python train.py --dataset="synthesized solo parts of chorales (CocoChorales)" --tokenizer="word" --encoder_mlp_ratio=3 --encoder_head_dim=32 --encoder_qk_norm=false --fusion="cross_attention" --decoder_activation="swiglu" --decoder_head_dim=32 --epochs=63.6 --weight_decay=0.09
Rows from block 7 of the audio encoder of a small audio captioner, named by matrix and row number. Rows with one number belong to one neuron. Each number is 128 + 24 x the weight over its row's rms, rounded and kept within 0 to 255. All counts start at 0.
Before each neuron's rows are labels from the 100 clips, of 14976, where the neuron reaches its highest value: "responds to" is what is common among them. Only what is clearly more common there than usual is listed. The data: synthesized solo parts of chorales (CocoChorales). In brackets: how many of the 100.
# fc1: MLP up (encoder.blocks.7.mlp.fc1.weight, 384x128), inputs 0-127
# fc2: MLP down (encoder.blocks.7.mlp.fc2.weight, 128x384, transposed), outputs 0-127

responds to: note G3 (99); note G#3 (59); tuba (55); note A#3 (51)
fc1.35 [114  76 160 169 136 110 124 144 136 153  93 112 124 121  99 152 168  81 149 107 164 117 104 122 144 158  81 103 112  93 124 113 149 131 121 125 130 102 111 141 146 106 151 141 107 157 136 141  88  99 143 107 118 129 139 158 138 113  96 144 161 116 164 118 150 137 126 126 153 154 137 108  93  98 131 170 142 126 153 164 159 142 108 134 126  92 105  87 147 131 148 163 127  99 147 149 130 147 113 125 122 124 101 141 106 113 154 126 122 149 130 131 186 121  91 124 128 106 169 151  94 109 104 179  66 107 120  92]
fc2.35 [136 148 150  78 146 123 111 144 126  79 116 109 172 133 151 132 142 121 107 159  93 125 114 121 113  96  86 116 105 132 113 104 130 127 132 134 109 129 115 117 108 126 159 189  79  96 139  94 117 160 114  91 138 119 122 117 136 146 125 119 130 124  88  99 148 113 122 135 123 109 102 116 117 151 109 114 181 116 101  97 136 170 175 107 141 146  70 121 136 130 117 108 138 156 105 161 133 121 112 125 169 128  77 142 131 149 165 138 145 139 138 135 120  90 164  98 141 128 129 143  70 173 139  99 105 159 161 115]

responds to: note A#3 (100); note C4 (70); note A3 (52); cello (52)
fc1.15 [144 116 131 125 151 143 131  98 143 135 135 109 102 132 136 163 148 131  92  79 110 163 144  95 121 141 123 135 126  80 148  99 123 135 161 157 130 113 121 171 144 110  70 132 127 146 153 148 112 129 139 166  91 128 157 122  85 169 127 122 179 116 165  98 150 100 138 127 140 154 131 147 132 142 137  95 133 142 130 139 129 140 100 146 131 128 132 104 127 164 160 112 136 101 163  84  81 141 120 129  90 165 151 167 153 127 169 138  71  99  98  98 157 121 130 127 162 123 148 130 132 157 100 135  81 119 103 104]
fc2.15 [136 109 120 118 149 131 156 104 111 127 117 141 143 109 131 116 104 141 113 155  85 211 121 148 116 142 161 124 140 136 154 140  87 123 144 158  95 134 128 126 139 144 170 162 114 126 115 123 128 153 157  98 118 101 134 118 141 149 164 118 132 153 113  91 123  78  86 113  80 122 158 158 109 165  87 120 134 118 111 113 135 134 132  91 150 117 126 155 157  82 157 152 159 185 137 123 116  98 103 157 138 126  79  95 153 152 134 109 136 153 110 105  90 138 164 129 163 130 121 140 118 146 121 118 132  95 138  84]

responds to: note A3 (99); bassoon (57); note G3 (47); note D3 (42)
fc1.337 [112 129 112 147  95 106  95 131 144 119 122  72 160 113 142 169  98 132 140 170 165 159 163 120 107 106 146 123 125  98 150 125 136  98 124 118 162 104 133 128 150 133 142 111 126 145 141 110 120  96 115 140 132 127 145 135 123 146 119  98 111 140 133 158  75 132 164  94  93 165 111 140 118 137 131 153 150 116  85 146 112 158 115 182 124 143 147 133  92 172 173 168 103 123 124 145 150  97 159 127 162 109 172 101  81 130 134 137 148  65 135 131 177 139 147 141 133 100 129 117 173 143 114 130 135 120 153 140]
fc2.337 [124 151 130 136 160 131 145 146 137 138 112  90 153 141 152 144  98  78 121 142 108 165  81 174 127 158 124 120 100 124 141 162 124 143 103 128 132 131 124  99 127 121 150 144  45 121  91  96  80 118 156 134 148  79 154 151 108 106  96 129 134 142 112 134 144 120 140 165 178 111 135 167 122 141 135 166 102  86 137  91 177 152  84 110  99 158 136 124 178 110 145 120 132 123 131 157 154 119 142 144 155 163 131 133 110 136 130 113 142 120 124 123 106 113 144 132 143 115 130 138 155 119 161  94 131 146  96  99]

responds to: note C#3 (90); note G#3 (63); note F#3 (43); instrument: tuba (40)
fc1.214 [117 159 137 149 120 144 107 139  87 149 143 138 141 135 136 134 178  69 133 120 139 123 142 109  86 131 159  97 135 155 148 133 142 142 133 102 109 146 182  99 135 107 135 122 116 120 122 156 165 134 118  97 114 104 101 131 184 137 116 137 122  95 120 121 107 130 142  83 164 135  96 140 112 123 101 155 137 125 105 142 129 135 158 180 110 130 126 124 127 163 144 166 151 153 123 122 192  84 137 170 160 100 155 121  85 148 128 119 149  62 116 116 139 110 152  95 114 120  96 104 107 132 133 151 102 107 157 136]
fc2.214 [134 135 133 174 110 143 117 171 112 135 111 113 158  61 150 116  92 109 151 150 155 141 130 115 141 158 171  74  99  97 161 106 146 108 116 129 148 143 114 139 143 183 108 121 110 111  77 120 110 135 114 119 151 137 127 104 151 136 125 160 144 153 144 130 145 111 112 147 112 120 142 113 142 171 114 126  76 105 135 168 126 130 130 123 134 119 124  82 142 117  91 125 119 116 170 133 134 149  90 102 162 165 125 126 147 107 122 113 126 143 141 114 131 144 128 144 219 118 166 116 126 159 157  96 111 118 135 119]

responds to: note G5 (92); flute (56); note F5 (54); note G#5 (31)
fc1.137 [128 150  87 137 142  80 144 135 115 111 152 140 141 113 122 117 122 100  98  89 152 132  97 180 148 146  84 141 155  99  89 143 130 144 132  92 111 106 138 122 119 129 168  89 155 147 159 149 136 119 121 112 132 160 133 144 127 174 127 123 154 147 162 144 106 115 183 111 145 109 144 127 134  87 139 152 124 114 140 168 167 117 146 140 135 141 141 119 150 126 106 130 124 148  91 134 123 120 145  77 149  81 142 135 135 119 127 138 110 105  97  60 149  99 141 158 155 146 167 179 126 128  98 138 103 113  84 112]
fc2.137 [121 116 148 106 147 100 136  89 122 117 144 152 130 123 124 113 124  89 156 118  94 181 158 139 141 150 126 138 156 125 129 102 134  91 109 154  78 114  92 155 129 114 137 161 126  81 138 126 121 171  79  87 136 124 126 111 143 115 134 145 146 137  94 150 170 147 114 134 136 176 125 100 121 130 122 126 119 108  84 122 143 169 167  77 164 139  94 127 146 133 105 134 119 158 119 118 128 127 126 121 143  98  73 114 107  79 103 126 145  89 124 151 148 114 151 136 149  82 112 166 101 166 122 136  96 109 142  97]

responds to: note G3 (65); note F3 (52); bassoon (49); note A3 (28)
fc1.193 [143 102 147 169 106 129 155 123 114  98 122 116 158 153 114 153 149 112 136 136 113 151 200 137 106  86 105 103 110 162 108 147 135 169 143 117 169 123 134 130  93 115 165 125 120 152 171 137 105 136 116 127  89 143 123 164 166 100 102 105 131 107 111 115  95 133 134 101 136 152 155 118  96 133  97 130 160 113 165 164 138 121 128 127 111 152 148 156 100 127 162 138 119 126 126  82 168 164  93 163 115 133 162 127  87 149 116 160 142 166 130 130 117  95 148 120 146 140 167 124 100 108 102 109  95 142 126 169]
fc2.193 [158 125 178 108 129 117 110 133 109  76 115 124 166 119 139 128  97 134 146 138 159 125 127 111 166 123 121 110 130 116 155  90 119  86 150  87 126 104 117 142 143 107 115 159 122 152  71  87 118 148 111 142 139 117 154 118 152 109  93 165 127 147 146 112 140  91 125 134  61 112 106 163 137 105 108 118 117 135 164 108 102 121 149 112 145 113 123  98 173 128 134 111 153 125 102 175 140 119 116 113 145 136 100 116 127  98 110 125 144 118 147 115 168 169 139 185 157 112 123 145  72 126 169 141 160 138 128  96]

responds to: note E3 (49); tuba (49); note C#5 (41); note F#3 (32)
fc1.147 [132 154 169 174 170 114 160 134 132 213 134  91 133 147 148 156 142  97 146 140 132 111 118 127 152 128 104 110 122  97 112 149 107 128 135 121 139 140 130 109 135  99 150 150 115 169 132 157 107 115 147 117 128 172 145 147 114  97 106 136 145 142 159 110 130 144 114 120 158 134 117 117  86  88 118 144 143 142 137 153 160 174 104  97 121  81 106 101 142 133 150 151 150  82 150  94 139 146  89 127 143 138 148 138 123 141 160 142 134 149 142 152 176 128  95 141  83 130 136 127 122 150 108 156  64 113 125 152]
fc2.147 [166 149 150 117 133 125 115 114 102 136 101 137 146 100 141 131 133 124  98 148  97 143 119 104 138 126 106 152 131 105 110 128 118 123 115 123 109 100 106 141 106 118 126 136 110 105 150  94  99 150 123 100 150 128  97  90 141 144 109 125 137 155  79 106 124 159 105 124  83 127 123 138 148 144 171  81 109  98 119 127 118 155 118 108 166 167  56 108 157 133 123 115 109 164 132 112 117 130 123 158 124 102  43 105 134 102 146 125 167 110 149 136 159  76 129 111 173 119 123 133  84 143 140 118 123 169 144  85]

responds to: flute (86); note F5 (60); note G5 (51); note G#5 (42)
fc1.241 [ 80  86 130 148 129 106 107 135 142 145 101 149 108 157 138  90 124 120  99  81 144  67 170 137 104 119 174 118 114 140 108  96 115 135 150 132 136 152 116 124 155 157 142 141 143 164 121 149 136 110 143 116  72  93 121 140 126 148 171 152 110 115 102 154 152 152 112 120 133 133 124 139 149 115 101  88  69  97 163 163 130  91 189 159  94 163 135 123 134 137 119 126  97 135  90 141 172 145 124 108 126  95 137 135 118 125 143 165 150 156 123 140 132 123 120 103 128 114 119 126 100 146 125 128 101 139 127 174]
fc2.241 [165 130 181 128 150 140  88 174 152 163  92 149 144 118 122 145  81 120 127 141 122 111 155 145 158 154 152 110 134  81 156 143 122  80 115  98 110  91 150 144  92 164 120 130 121 117 147 108 121 137 131 120  83 120 128 119 142 113 158 143 113 141 109 143 164 108 104 128 145 164 168 147 128 160 152 133 104 119 137 136 145 141 175  96 146 133 127 175 130 133 103 125 111 140 114 152 122 109 104 162  87 110  64  93 170 143 164  92 114 118 129 129 151 163 118 108 128 116 113 132 130 154 179 139 113 130 137 115]

responds to: note A#3 (96); note D#3 (90); note G#3 (35); tuba (31)
fc1.191 [ 94 134 153 128 116 128 108 148 112 159 109 120 137 144  94 119 111 147 169 158 113 130 119 128 127 131 136 113 115 143 176 146 143  96 160 106 121 152 174  98 122 141 146 121 125  89 133  95 146  91 129  85 143 125 125  62 126 105 180 152 109 120  92 167 115 167 139 161 116  85 123  77 147 146 141 106  85 159 122 145 134 102  94 140 144 114 143 148 112  88 126 112 119 116 141 149 154 130 136 127 160 147 150 132 121 157 157  94 135 143 127 147  60  92  98  95  96 116 127 100 138 126 151 151 140 149 129 145]
fc2.191 [165 102 128 143 167 165 102  97 117  98 139 153 146 130 148  77  70 125 145 132 108 153 128 130 113 122 164 121 164 148 130 159 116 133 110 144  98  73 110 163 121 116 157 140 137  96 126 140 103 180 149 120 156 134 122 126 142 162 136 131 110 109 124  63 128 144  83  89 146 121 156 123 131 120 180 111 146 145 133 115 110 125 187 146 159 165 125 121 169 105 155 151 116 145 120 135 135 128 130 137 118 106 106 136  97 149 145 124 155 152 141 160 138 134 118  94 146 151 112 128 100 188 137 121 126 152 146 113]

responds to: note E3 (100); note F#3 (59); cello (58); note B3 (47)
fc1.90 [109 100 132 129 111 130  80 106 110 152  96 109 123 154 111 137 161 164 119 131 161 117  98 130 103 106 116  76 112 113 127 157 139 139 131 150 104 167  81 110 141 137 112 133 129 137 109 161 128  85 103  91 146 161  82 107 140 143 105 142 107 129 137 125 170 190 170 132 151 160 119 135 102 148 124 157 154  88 126 172 140 137 107 161 125 131 147 174 120 136 150 104  96  70 192 149 111 123 110 130 101 108 112 110 144 123 106 143 128 108 134 145 142 108 153 124 134 128 107 132 116 158 105 156 113 118 158 150]
fc2.90 [135 157 106 115 130 113 143 113 133 184 125 120 192 117 137 136 168 112 136 154 109 124  92 113 108 109 121 102  84  97 109 103 166 136 139 144 117 130 131  97 115 107 137 156 108 147 102 154 139 114  99  99 154 136  81 138 160 147  96 160 142 161 109 119 150 144 125 151 150 138 177  61 104 133 159 149 141 122 111 137 134 177 128 121 101 122 103 169 136 142 166  92  91 138 142 144 144 149 128 139 103 170 123 140 149 133 145 161 134  81 151 179 130 116  99 123 136 142 121 135 111 105 118  79 132 133 132 136]

responds to: flute (30); viola (26)
fc1.102 [ 80 128 133 125  76 112 126 134 126  93 127 138 182 103 107  92 140 111 176  83  59 131 159 112 138 103 175 116 114 150 125 107 137 104 172 148 132 169 110 159 103 117 137 121 181 118 143 119  76 164 112 187 121 131  90 132 156 153 114 137 107 120 121 140 137 127 121  85 141  99 143 121 141 138 112 100 120 121 140 132 110 165 151 170 132 140 171 115 118 126 153 123 125 148 117 113 104 120 152 110 120 128 148 143 133 104 124 142 125  91  96 150 133 118 120 170 150 136 116  93 124 130 146 144  95 120 116  94]
fc2.102 [146  82 139 120 101  87 133 136 109 150 115  98 123 118  81 158  83 156 119 159 130  91 117 154  93 127 134 108  84 141 125 162 145 138 109 159 157 114 171 141  85 144 110 100  91 143 162 115  91 149 105 104 108 154  83 100 116 162 131 130 119 137 149 109 157 169  87 155 111 124 140 144 143 112 136 125 123 146 116 105 156 130  75 113 151  96 119 105 156 140 124  92 136 142 152 146 123 123 159 109 121 172 160  75 115 133 108 120 123 117 151 124 150 101 117 122 144 143 131 131 132 143  85 131 178 109 143 116]

responds to: note A#3 (48); note B3 (40); note C#4 (39); clarinet (37)
fc1.336 [144 128 114 132  99 144 173  88 132 158 123 106 110 165 159 125 129  85  98 102 113  87 176 123 113 146 156  81 161 107 155 103 124 155 135 105 140 108 132 133 134 125 135 111 149 136 163 123 130 138 144 141  85 128  97 120 121  85 125 136 116 149 154 131 118 125 133 114  95 129 173 133  49 139 118 110 165 178 145 134 111 152 136 148 113 132 104 145  99 111 170  94 117 115 131 110 108 154 113  79  95 128 131 163 132 121 136 118 122 155 139 101 131 136 170 184 126 120 133  89 149 149 117 115 122 144 129 175]
fc2.336 [130 168 123 146 159 134 110 144 113  91 132 162 171  97 138 182 157 149 152 154 127 189 147 127 148 115 136 130 117  82 140 142 126 115  94 129  82 143 140 114 140 125 138 165 130 118  97 107 126 140 140 120 133 131 103  91 117 132 124  98 148 120 118 101  88  91  96 124 103 132 138 113 141 150 124 143 123  97 115 124 140 134 152 112 141 124 135 157 144 112 119 168 161 167 106 136 126  89  64 130 150 147 112  98 182 124 148  91 145 154  79 155 124 139 148 115 123 125 117 112 112 119 125 146  98 165 198 135]

responds to: flute (100); note G5 (44); note C5 (42); note F5 (38)
fc1.27 [ 99 111 137 105 107 118 149 125 131 129 100 101 150 111 118 160 116 110 142 150 147 122  98 135 170 113 128  83 112 115 136 144 128 157 133 170 124 107 122 105 113 174 176 108 173 147 166 143 157 101  99 122 149 123 115 131 103 163 106 139 152 123 129 172 134 125 140 149 166 118  96 108 131 101 116  89  88 137 129 158 114 152 114 164 103 135 143  99 149 134 103 126 153 131 160 100  94 100 194 125 169  93 148 123 139 143 160 145 129 140 119 165  82 149 146  92 120 113 114 107 134 138 134 124 109  68 160 141]
fc2.27 [149  87 145 151  90 119 109 112 103 130 100 140 155 129 138 137 100 126  86 129 138 152 127 132 156 147 154 113  92 105 105 143 154 137  81 138 119 137 102 114 152 106 154 139 116 149  82 141 129 118 114 129 166  81 125  79 183 157 117 143 170 137 152 136 154 122 156 122 146 168 148 108 121 117 127 153 110  87 174 114 165 130 162  90 128 127 156 125 106  66 132 146 125 132  98 166 141 108 126 152 140 127 141  94  85 164 150 104 156 111 138 112 164 112 140 154 139 134 125 116 132 177 153  99 113 122 133 135]

responds to: note G5 (99); trumpet (83); note F5 (59); note E5 (39)
fc1.379 [128 132 126 134 128 108 142  99 119 147 128 171 121  96 174  98 125 122 134  91 112 141 122 116 172 125 112  74 202 119 143 136 116 107 140 137 124 144 130 128 135 110  81 122 136 124 158 126 102 112 102 146 126 105 138 127 120  87 136 126 110  85 144 114 155 105 150  93 142 175 130 137 149 140  86 138 155 134 132 147 128 127 107 162 111 132 170 125 108 135 135 117  84 172 123 162 175  92 135 140 164  89 170 112 118 120  94 156  90  87 163 118 127 119 137 129 139 136 104 117 141 138 144 179 131 157  78 120]
fc2.379 [132 167 119 141 149  66 103 169 113 108 104  94 137 157 154 153 135 150 117 126 145 121  81  89 142 148 121 147  80  89 106 131 181 122 115 108 120 130 154 153 135 113 123 148 139 108 109 122 109 129 138 145 173 151 118 123 101 119 100 115 140 118 142 115 169 139 132 158 104 143 121 103 162 114 120 129 117 119 103 133 134 102  89 140  97 140 128 125  82  92 121 137 129 123 134 163 115 123  90 153 120 164 160 119 110  77 136  85 116 119  85  84 149 121 142  83 162 130 148 103 162 113 133 151 172 121  94 117]

responds to: clarinet (78); note D#4 (58); note E4 (56); note F4 (56)
fc1.258 [138 133 152  93 115  97 102 133  84 123 141  95 169 119 118 173 157 133 124 160 113 125 124 120 112 107 134 114 172 137  99 109 132 178 157 111 137 133 185 135 129 148 184 103 160 130 127 119 139 100 109 124 125 115 107 142 114 179 117 152 131 125 157 140 127 108 109  88 105 115 125 149 141 135 146 171 178 127 133 149 148 172  72 118 108 125 172 139 117 119 129  83 153 146 163 127 147 110 124 124 136 113 178 151 103 122 127 123 115 114 114 141 137 113 155 100 139 118 135 194 109 171 109 120 111 110 152 149]
fc2.258 [111 110 158 112 116  99 122 147 119 162  89 116 128  89 130 141 125 107 146 133 116 143 134 176 142 101 106 111 106 110 136  89 126 126 138 137 101 113 124 122 135 114 165 149 138 101 155 123 113 116 114 118 114 131 141 120 102 123 101 149 153 122 126 122 173 135 159 146 152 147 136  98 116  57 149 131  77 129 123 103 147 161 128 113 144 170  78 102 121 117 152 135 136 151 164 125 170 113 127 111 142 187 114  87 111 105 161 139 145 130 111 166 161 143 132 165 145 176 132 121 135 148 144  91 177 157 126  66]

responds to: note A3 (95); tuba (87); note A#3 (54); note G3 (40)
fc1.222 [122 139  78 160 178 109 116 109 129 122 158  86 113  95 136 124 119 125  84 101 125 145 130 125 124 128 116 144 139 120 140 158 109 126 140 127 101 104 167 101 138 123 140 122 149 165 167 124 128 102 117 122 117  96 125 153 159 154 136 134  97 134 121 159 123 144 145 102 127 100 115  95  92 125  89 110 127 160 167 140 125 141 139 140 114 141 145 138 191 116 188 154 141 163  97 136 134 127 151  97 131 119 138 106 120 121 149 112 113 100 147 114 150  95  54 168 119 158 125 191  82 128 113 144 137 150  94 143]
fc2.222 [125 163 141 147 186  94 159 124 102 131  83  94 122 111 133 137 135 158 168 135 152 114 147 125 104 117 132  97 128 139 175 161 104 129  99  98 121  99 139 147 126 149 128 104  65  98 121 115 138 185 118 168 135  98 105 136 172 114 135  78 177 145 124 130 159 127 159 113 147 160 123 104 146 122 136 108  97 118  92 123 152 154 112 112 151 116 126 108 145 103 101 143  99 113 162 100 113 116 167 137 144 133 109  81 162 111 122 127 112 133 144 121  98 120 139 128 129 159 110 110 107 145 101 119 121 164 126 170]

responds to: flute (81); note G#5 (67); note F#5 (38); note G#4 (33)
fc1.162 [115  99  94 108 118 122 132 121 114 153 128 149 130 119 116 111 120 137 128 156 132 135  97 118 129 118 177 144 156 120 158 104 125 128 125 136 128 115  50 133 122  91 119 109 111 104 126 130 131 132 107 154 107 152 143 185 122  80 146 142  94 123 101 166 139 143 144 171 152 155 123 146 122 128 103 125  95 195 166 128 143 161 136 128 110 147 120  83 102 120  93 143 157  88 135 149 115 121 144 124 161 161 179 132  78 125  77 165 135 141 133 117 125 146 113 129 103 126 112  96 135 107 184 138 137 129 109  90]
fc2.162 [ 95 136 141 158 165 107 131 131  93 146 120 158 132  74 155 134 121  81 120 163 136 121 125 139 156 144 192  88 158  82 148 157 161 133 134 142 126 133 113 146 127 123 122 113 113 144 102 121 149 143 115 126 115  92 125 122 110 167 138 124 117 102 158 102  82  81  99 148 129 142 143 107 185 104 143 149 107  98 108  99 123 118 128  73 130 138 122 102 134 128  85 138 165 132 148 109 109 131 102 158 100 156 136 109 130 109 131 153 158 129 144 143 138 107 130 109 141 151 107  98 176  90 133  97 129 109  82 103]

responds to: note C#3 (83); cello (53); note G#3 (46); note F#3 (39)
fc1.354 [141 167 117 135 150 118 124 119 168 121 159 155 112 124  93 107 169 111  88 129  91 123 100 150 134 152 112  83 148 163 163 105 120 101 147 107 124 140 163 100 130  88 110 122 144 167 141 122 141 158 157 150 128 102 126 117 125 123  99 112 170 116 119 125 104 128 153  83 172 117  75  94 127  63 106 133 116 155 143 162 112 136 116  74 162 116 140 122  70 149 120 164 138 175 131 115 160 118 131  94 127  95 154 135 131 154 158 130 148 122 129 133 129 146 133 113 115 139 135 126 125 174 144 123 129 116 102 105]
fc2.354 [109 141 146 132 108 110 151 181 129 163 133 150 152 124 180 128 139 116 141 121 174 122 165 133 168 140 118 116 155  88 133 120 165 119 105 142  93 136 108 122 170 113 142 155 117 121 111 120 158 153 103 114 116 137 133  91 149 127 138 165 168 156 166 102 109 127 113 120 138 116 153  74 134 110 104 113  87 117 110 145 102 117  90  97  85  83  92 122 140  98 115 150  97 169 169 143 166 137 124 130 164 103 115 123 119 111 154 109 114 156 143 149  96  75 132 134 157 143 119 116 151 152 121 121 139  95 111 109]

responds to: note A#3 (38); note G#3 (32); bassoon (31); note F5 (29)
fc1.33 [143 114  86 155 184 140 180 151 153 125 179 144  74 120 142 140 130 112 126 170 102 150 131 143 130 130 162 136 151  99 129  83  74 128 160 127  98 137 121 161 137 136 107  96 156 123 167 145  79 131 127 130 119 122 133 143 119 166 124 124 146 163 157  97  78  91 124  96 122 146 146 144 113 111 133 136 115 137 137 122 147 122 102 135  89 149 125 146 132 163 121  82 124 158 131 113 109 139 169 123 134 104 137 176 136 110 110 119 101 122 121 109 174 100 113  97 132 108 149 156 114 125 151 112  87 102 110 128]
fc2.33 [154 192 139 163 106 129 136 112 102 159 136 125 128 117 137 146 111 126 115 199  79 187 114 114 111 147 134 173 165 132 110 143 154 130 131 173 129 123 119 137 165  94 112 154 133 106 101 120 114 175  99 107 109 123 109 100 135 164 139 120 135 179 125  98 107 126 110 167 129  87 150  86 133 130 124 125 133 110 114 100 152 144 135 101 167 124 105 123 151 101 161 150 125 153 133 109 137 104 131 162 152 144  74 102 161 145 102 111 152 134 116 145 101 132 129 142 132 142 139 136 138 145 105 144 141 140 171  99]

responds to: note A#3 (100); bassoon (53); note G#3 (48); note C4 (44)
fc1.301 [142 114 115 126 112 108 124 119 147  82 115 112 110 110 137 162 113 138 113 124 131 166 125 117 106 162 120 136 130 139 149 166 146 153 130 157 173 168 129 166 106 166 115 141 165 129 169  85 138 147 108 116 105  76  93 126 127 159 149 103  81 111 119 107  91 130 153  91 113 130 127 136 135 119 190 103  90 167 111 159 129 119 126 133 136 130 166  70 130 145 131 134 104 132 101 130  94 140 131 112 121 131 122  83 119 138 153 104 116 125 113 131 157 140 122 147 123 103 111 152 157 174 129 138  57 142 119 165]
fc2.301 [126 131  88 161 126 131 120 121 148 170 130 129 149 116 135 128 131 124 153 170 128 148 132 137 120 138 169 102 149 110 154  99  66 129 148 119 160 126 152 140 158 132 122 148 142 158 102 119 162 128 102 126 131 109 160 158 113 132 152  98 137 137 184  93 132 122 146 148 101 128 139 117 135 112 160 108 143 108  95  76 124 152 130  73 125  95 123 125 137 120 166 138 131 126 108 102 141 141 152 128 102 136 161 114 145 121 140 172  63 131 119 117 164 133 163 182 115 166 160 122  88 120  86  87 147 104 113 156]

responds to: note A#3 (65); cello (63); note G#3 (47); note B3 (27)
fc1.87 [133  89  75 124 121 123  80 111 106 120 140 147 139 132 142 161 151 170 125 102 127 182 153 158 103 132 132  90 141 127 129 102 176  87  96 132 123 142 177 166 136 155 102  91 143 121 101 152 118 153  99 139 136 154 130 105 112 109 131 114 144 142 186 122 138 105 177 102 179 113 133 164 151 171 154 120 137 164 156 126 141 140 122 112 136  91 113 128 103 161 135 140 154 128 134 137 157 127 137 169 139 180 159 146 129 145 164 157 148 136 116 135 108 121 129 107 153 142 165 130 103 116 147 142 140 140 117 133]
fc2.87 [110 127 130 122 100 105 142 132 133 177 137 125 135 126 136 110 104  99 120 170 142 101  95  98 160 138 136 152 147 129 101 178 138 131  95 121 151 126 164 125 128 125 121 174  82 104 132 108 104 132 117 112 129 129 144 102 105  95 115 116  99 129 152 141 153 119 115 159  76 147 117 152 124 116 129 162  82 133 120 123 119 106 112 133 122 139  88 159 160 132 102  99 167 190 155 138 159 109 129  92 120 152  68 152 157 122  81 134 166  93 130 127 151 168 135 113 143 156 109 148 155 149 115 105 155 140  83 120]

responds to: note G5 (56); note G#5 (39); trumpet (31); note F5 (26)
fc1.163 [142 113 135 112 136 152 114 130 127 124 166  91 121 126 132  98 125 136 159 160 102 104 126 103 168 109 134 102 123 129 130 156 117 131 150 154 125 208 151 118  95 168 101 134 109 101 123 116 147 113 166 126 123 135 114  99 115 113 148 158 111 126 134 108 112 102 120 151  99  98 112  82 103 131 126 133 110 140 127 145 130 115  89 127 118 100 161 148  82  99 152 110 164  83 165 152 111 115 138 108 117 155 124 162 141 117 168  80 140 103 144 162  87 109  86 129 102 162  78 122 137 115 157 151 140 131 172 160]
fc2.163 [171 120 146  96 159 132  99  91 108  83 101  90 182 155 118 113  82 116 133 150  79 158 150 119 150 119  83 127 127 149 108 138 151 102 110 144 108 114 102 138 143 111 132 161 113 111 156  84 104 160 128  96 141 131  98 108 110 119 123 150 102 153 100 130 135 116 100 144 144  98 124 131 151 123 190 108 124 130 102 122 120  71 127 151 118 132 127 112 157 104 146 138 142 170 136 146 143  97 109 103 136 153 105 162  82 117 131 105 133 113 161 132 135 100 146  94 145 137 136 163 120 167 151 141 101  88 135 121]

responds to: note C#3 (75); note G#3 (44); cello (36); note F#3 (29)
fc1.349 [ 85  75 112 111 125 142 101 131 125 150 182 130 146 135 133 151 116 152 132 131 125 130 149 127 138  96 192 101 105 169 124 131 120  98 108  77 131 144 153 126 130 124 105 143 142  76 128 128 158 110 109  99 118 106 128  90 165  98  91 144 177 146 176 141 124 101 152 103 164 152 174  92 161  93 126 140 113 108 130 131 154 116 113 136 122 134 117 113 134 130 108 162 143 145 139 106  94 117 140 104 109 143 114 121 102 116 116 105 110 149 145  74 171 121  82 128 127  96 113 144 153 115 127 153 131 112 156 158]
fc2.349 [131 143 115 169 134 115 132 154 107 150 159 127 127 112  82 143 165 162 177 156 131 139 116 131 112 120 104 145 121 130  96 118 135 157 145 134 121 148 176 119 147 114 123 153 124 105 132 139 132 156 160 119 113 116 132 145 167 159  93 120 151 130 130 124  96 138 153 139 102 124 136  85 128 107 109 129  91 106 109  92 129  98 129 127  84 146 127 101 170 152 146 140 110 154 142  85 131 118 127 182  86 128  80 147 164 150 128 168 121 144 102 136 101 141 116 117  86 147 159 136  95 125 160  67 117  62 126 142]

responds to: note A3 (100); note G3 (41); note A#3 (40); note B3 (33)
fc1.285 [144  98 114 114 120 140 119 106 135  70 140 121 139 105 125 143 113  86 110  97 149  91 129 132 137 156 145 111  99 130 109 144 174  93 144  97 149 115 142 148 107 157 139 153  88 141 126  56 124  86 109 137 106  87 137 156 131 161 146 159  94  98 123 120 137 141 168 111 111 128 151  85 134 101 174 114 149 157 125  94 143 105 121 150 170 140 155 133 122 150 121 141 158 147 110 151 178 119 104  86 130  96 159 103 120 159  92 134 145 122 140 126 149 109 135 155 113 118 145 130 118  96 108 103 100 132 170 130]
fc2.285 [169 159  97 146 114 124 108 112 161 109 155 129 145  86 162 122  89 114 161 120 154 135 125 114  94 116 176 117 128 128 132 122 131 158 145 120 114 119 148 148 123 151 128 144 118 150 147 119  61 123  85 109 155 112 129 146 135 141 152  85 110 117 124 101 192 122 154 169 121 140 153  93 144 117 191 106 131 115 109 109 150 119 108 101 123 126 143 113 127 127  60 134 117 161 110 105 129  87 147 143 130 130 146 101 110 100 107  87 127 108 140 105 128 109 169 107  78 124 127 103 121 120 131  81 139 160 132 133]

responds to: note E3 (67); bassoon (60); note E4 (34); note F#3 (30)
fc1.280 [117 115  90 135 100 159 133 112 140 132 107 168 147 117 132  90 145 156 113 152 119 141 130 155 142 122 145 100 112 164 154 109 151 122 116 148 119 110 148 120 109 146 122 111  92 120 117 129 137 107 110 132 112 114  76 111 117 133  63 125 116 169 129 126 150 106 152 137 201 146 123 136 114 117 158 140 125 121 135 129 162 120  92 145  91 102 169 153  71  92 156  96 148 108 105 131 146 104 149 132 155 155 155 162 129  96 102 101 157  68 180 138 122 143 107 116 155 123  74 147 127 125 146 150 116 116 122 126]
fc2.280 [113 128 164 136 127  87 160 138 136 132 140 109 132 112 160 166  80  81 150 156 131 165 148  84 150 147 112 139 121 116 140 147 113 129 127 123 116 166 123  95 147 138 106 116 120 127 154 162 117 195 140  84 109  89 123 142 144 109 112 151 175 137 103 121 142  67 141 122  89 111 137 133 154  82 137  99 155 102 102 131 141 143  94 140 123 153 114 103 154 123 152 101 123 172 126 122 140 142  99 127 108 150 122 126 106 110 122 116 107  85  87  97 103 140 111 108 125 156 125 103 183 148 150 106 138 113 142 106]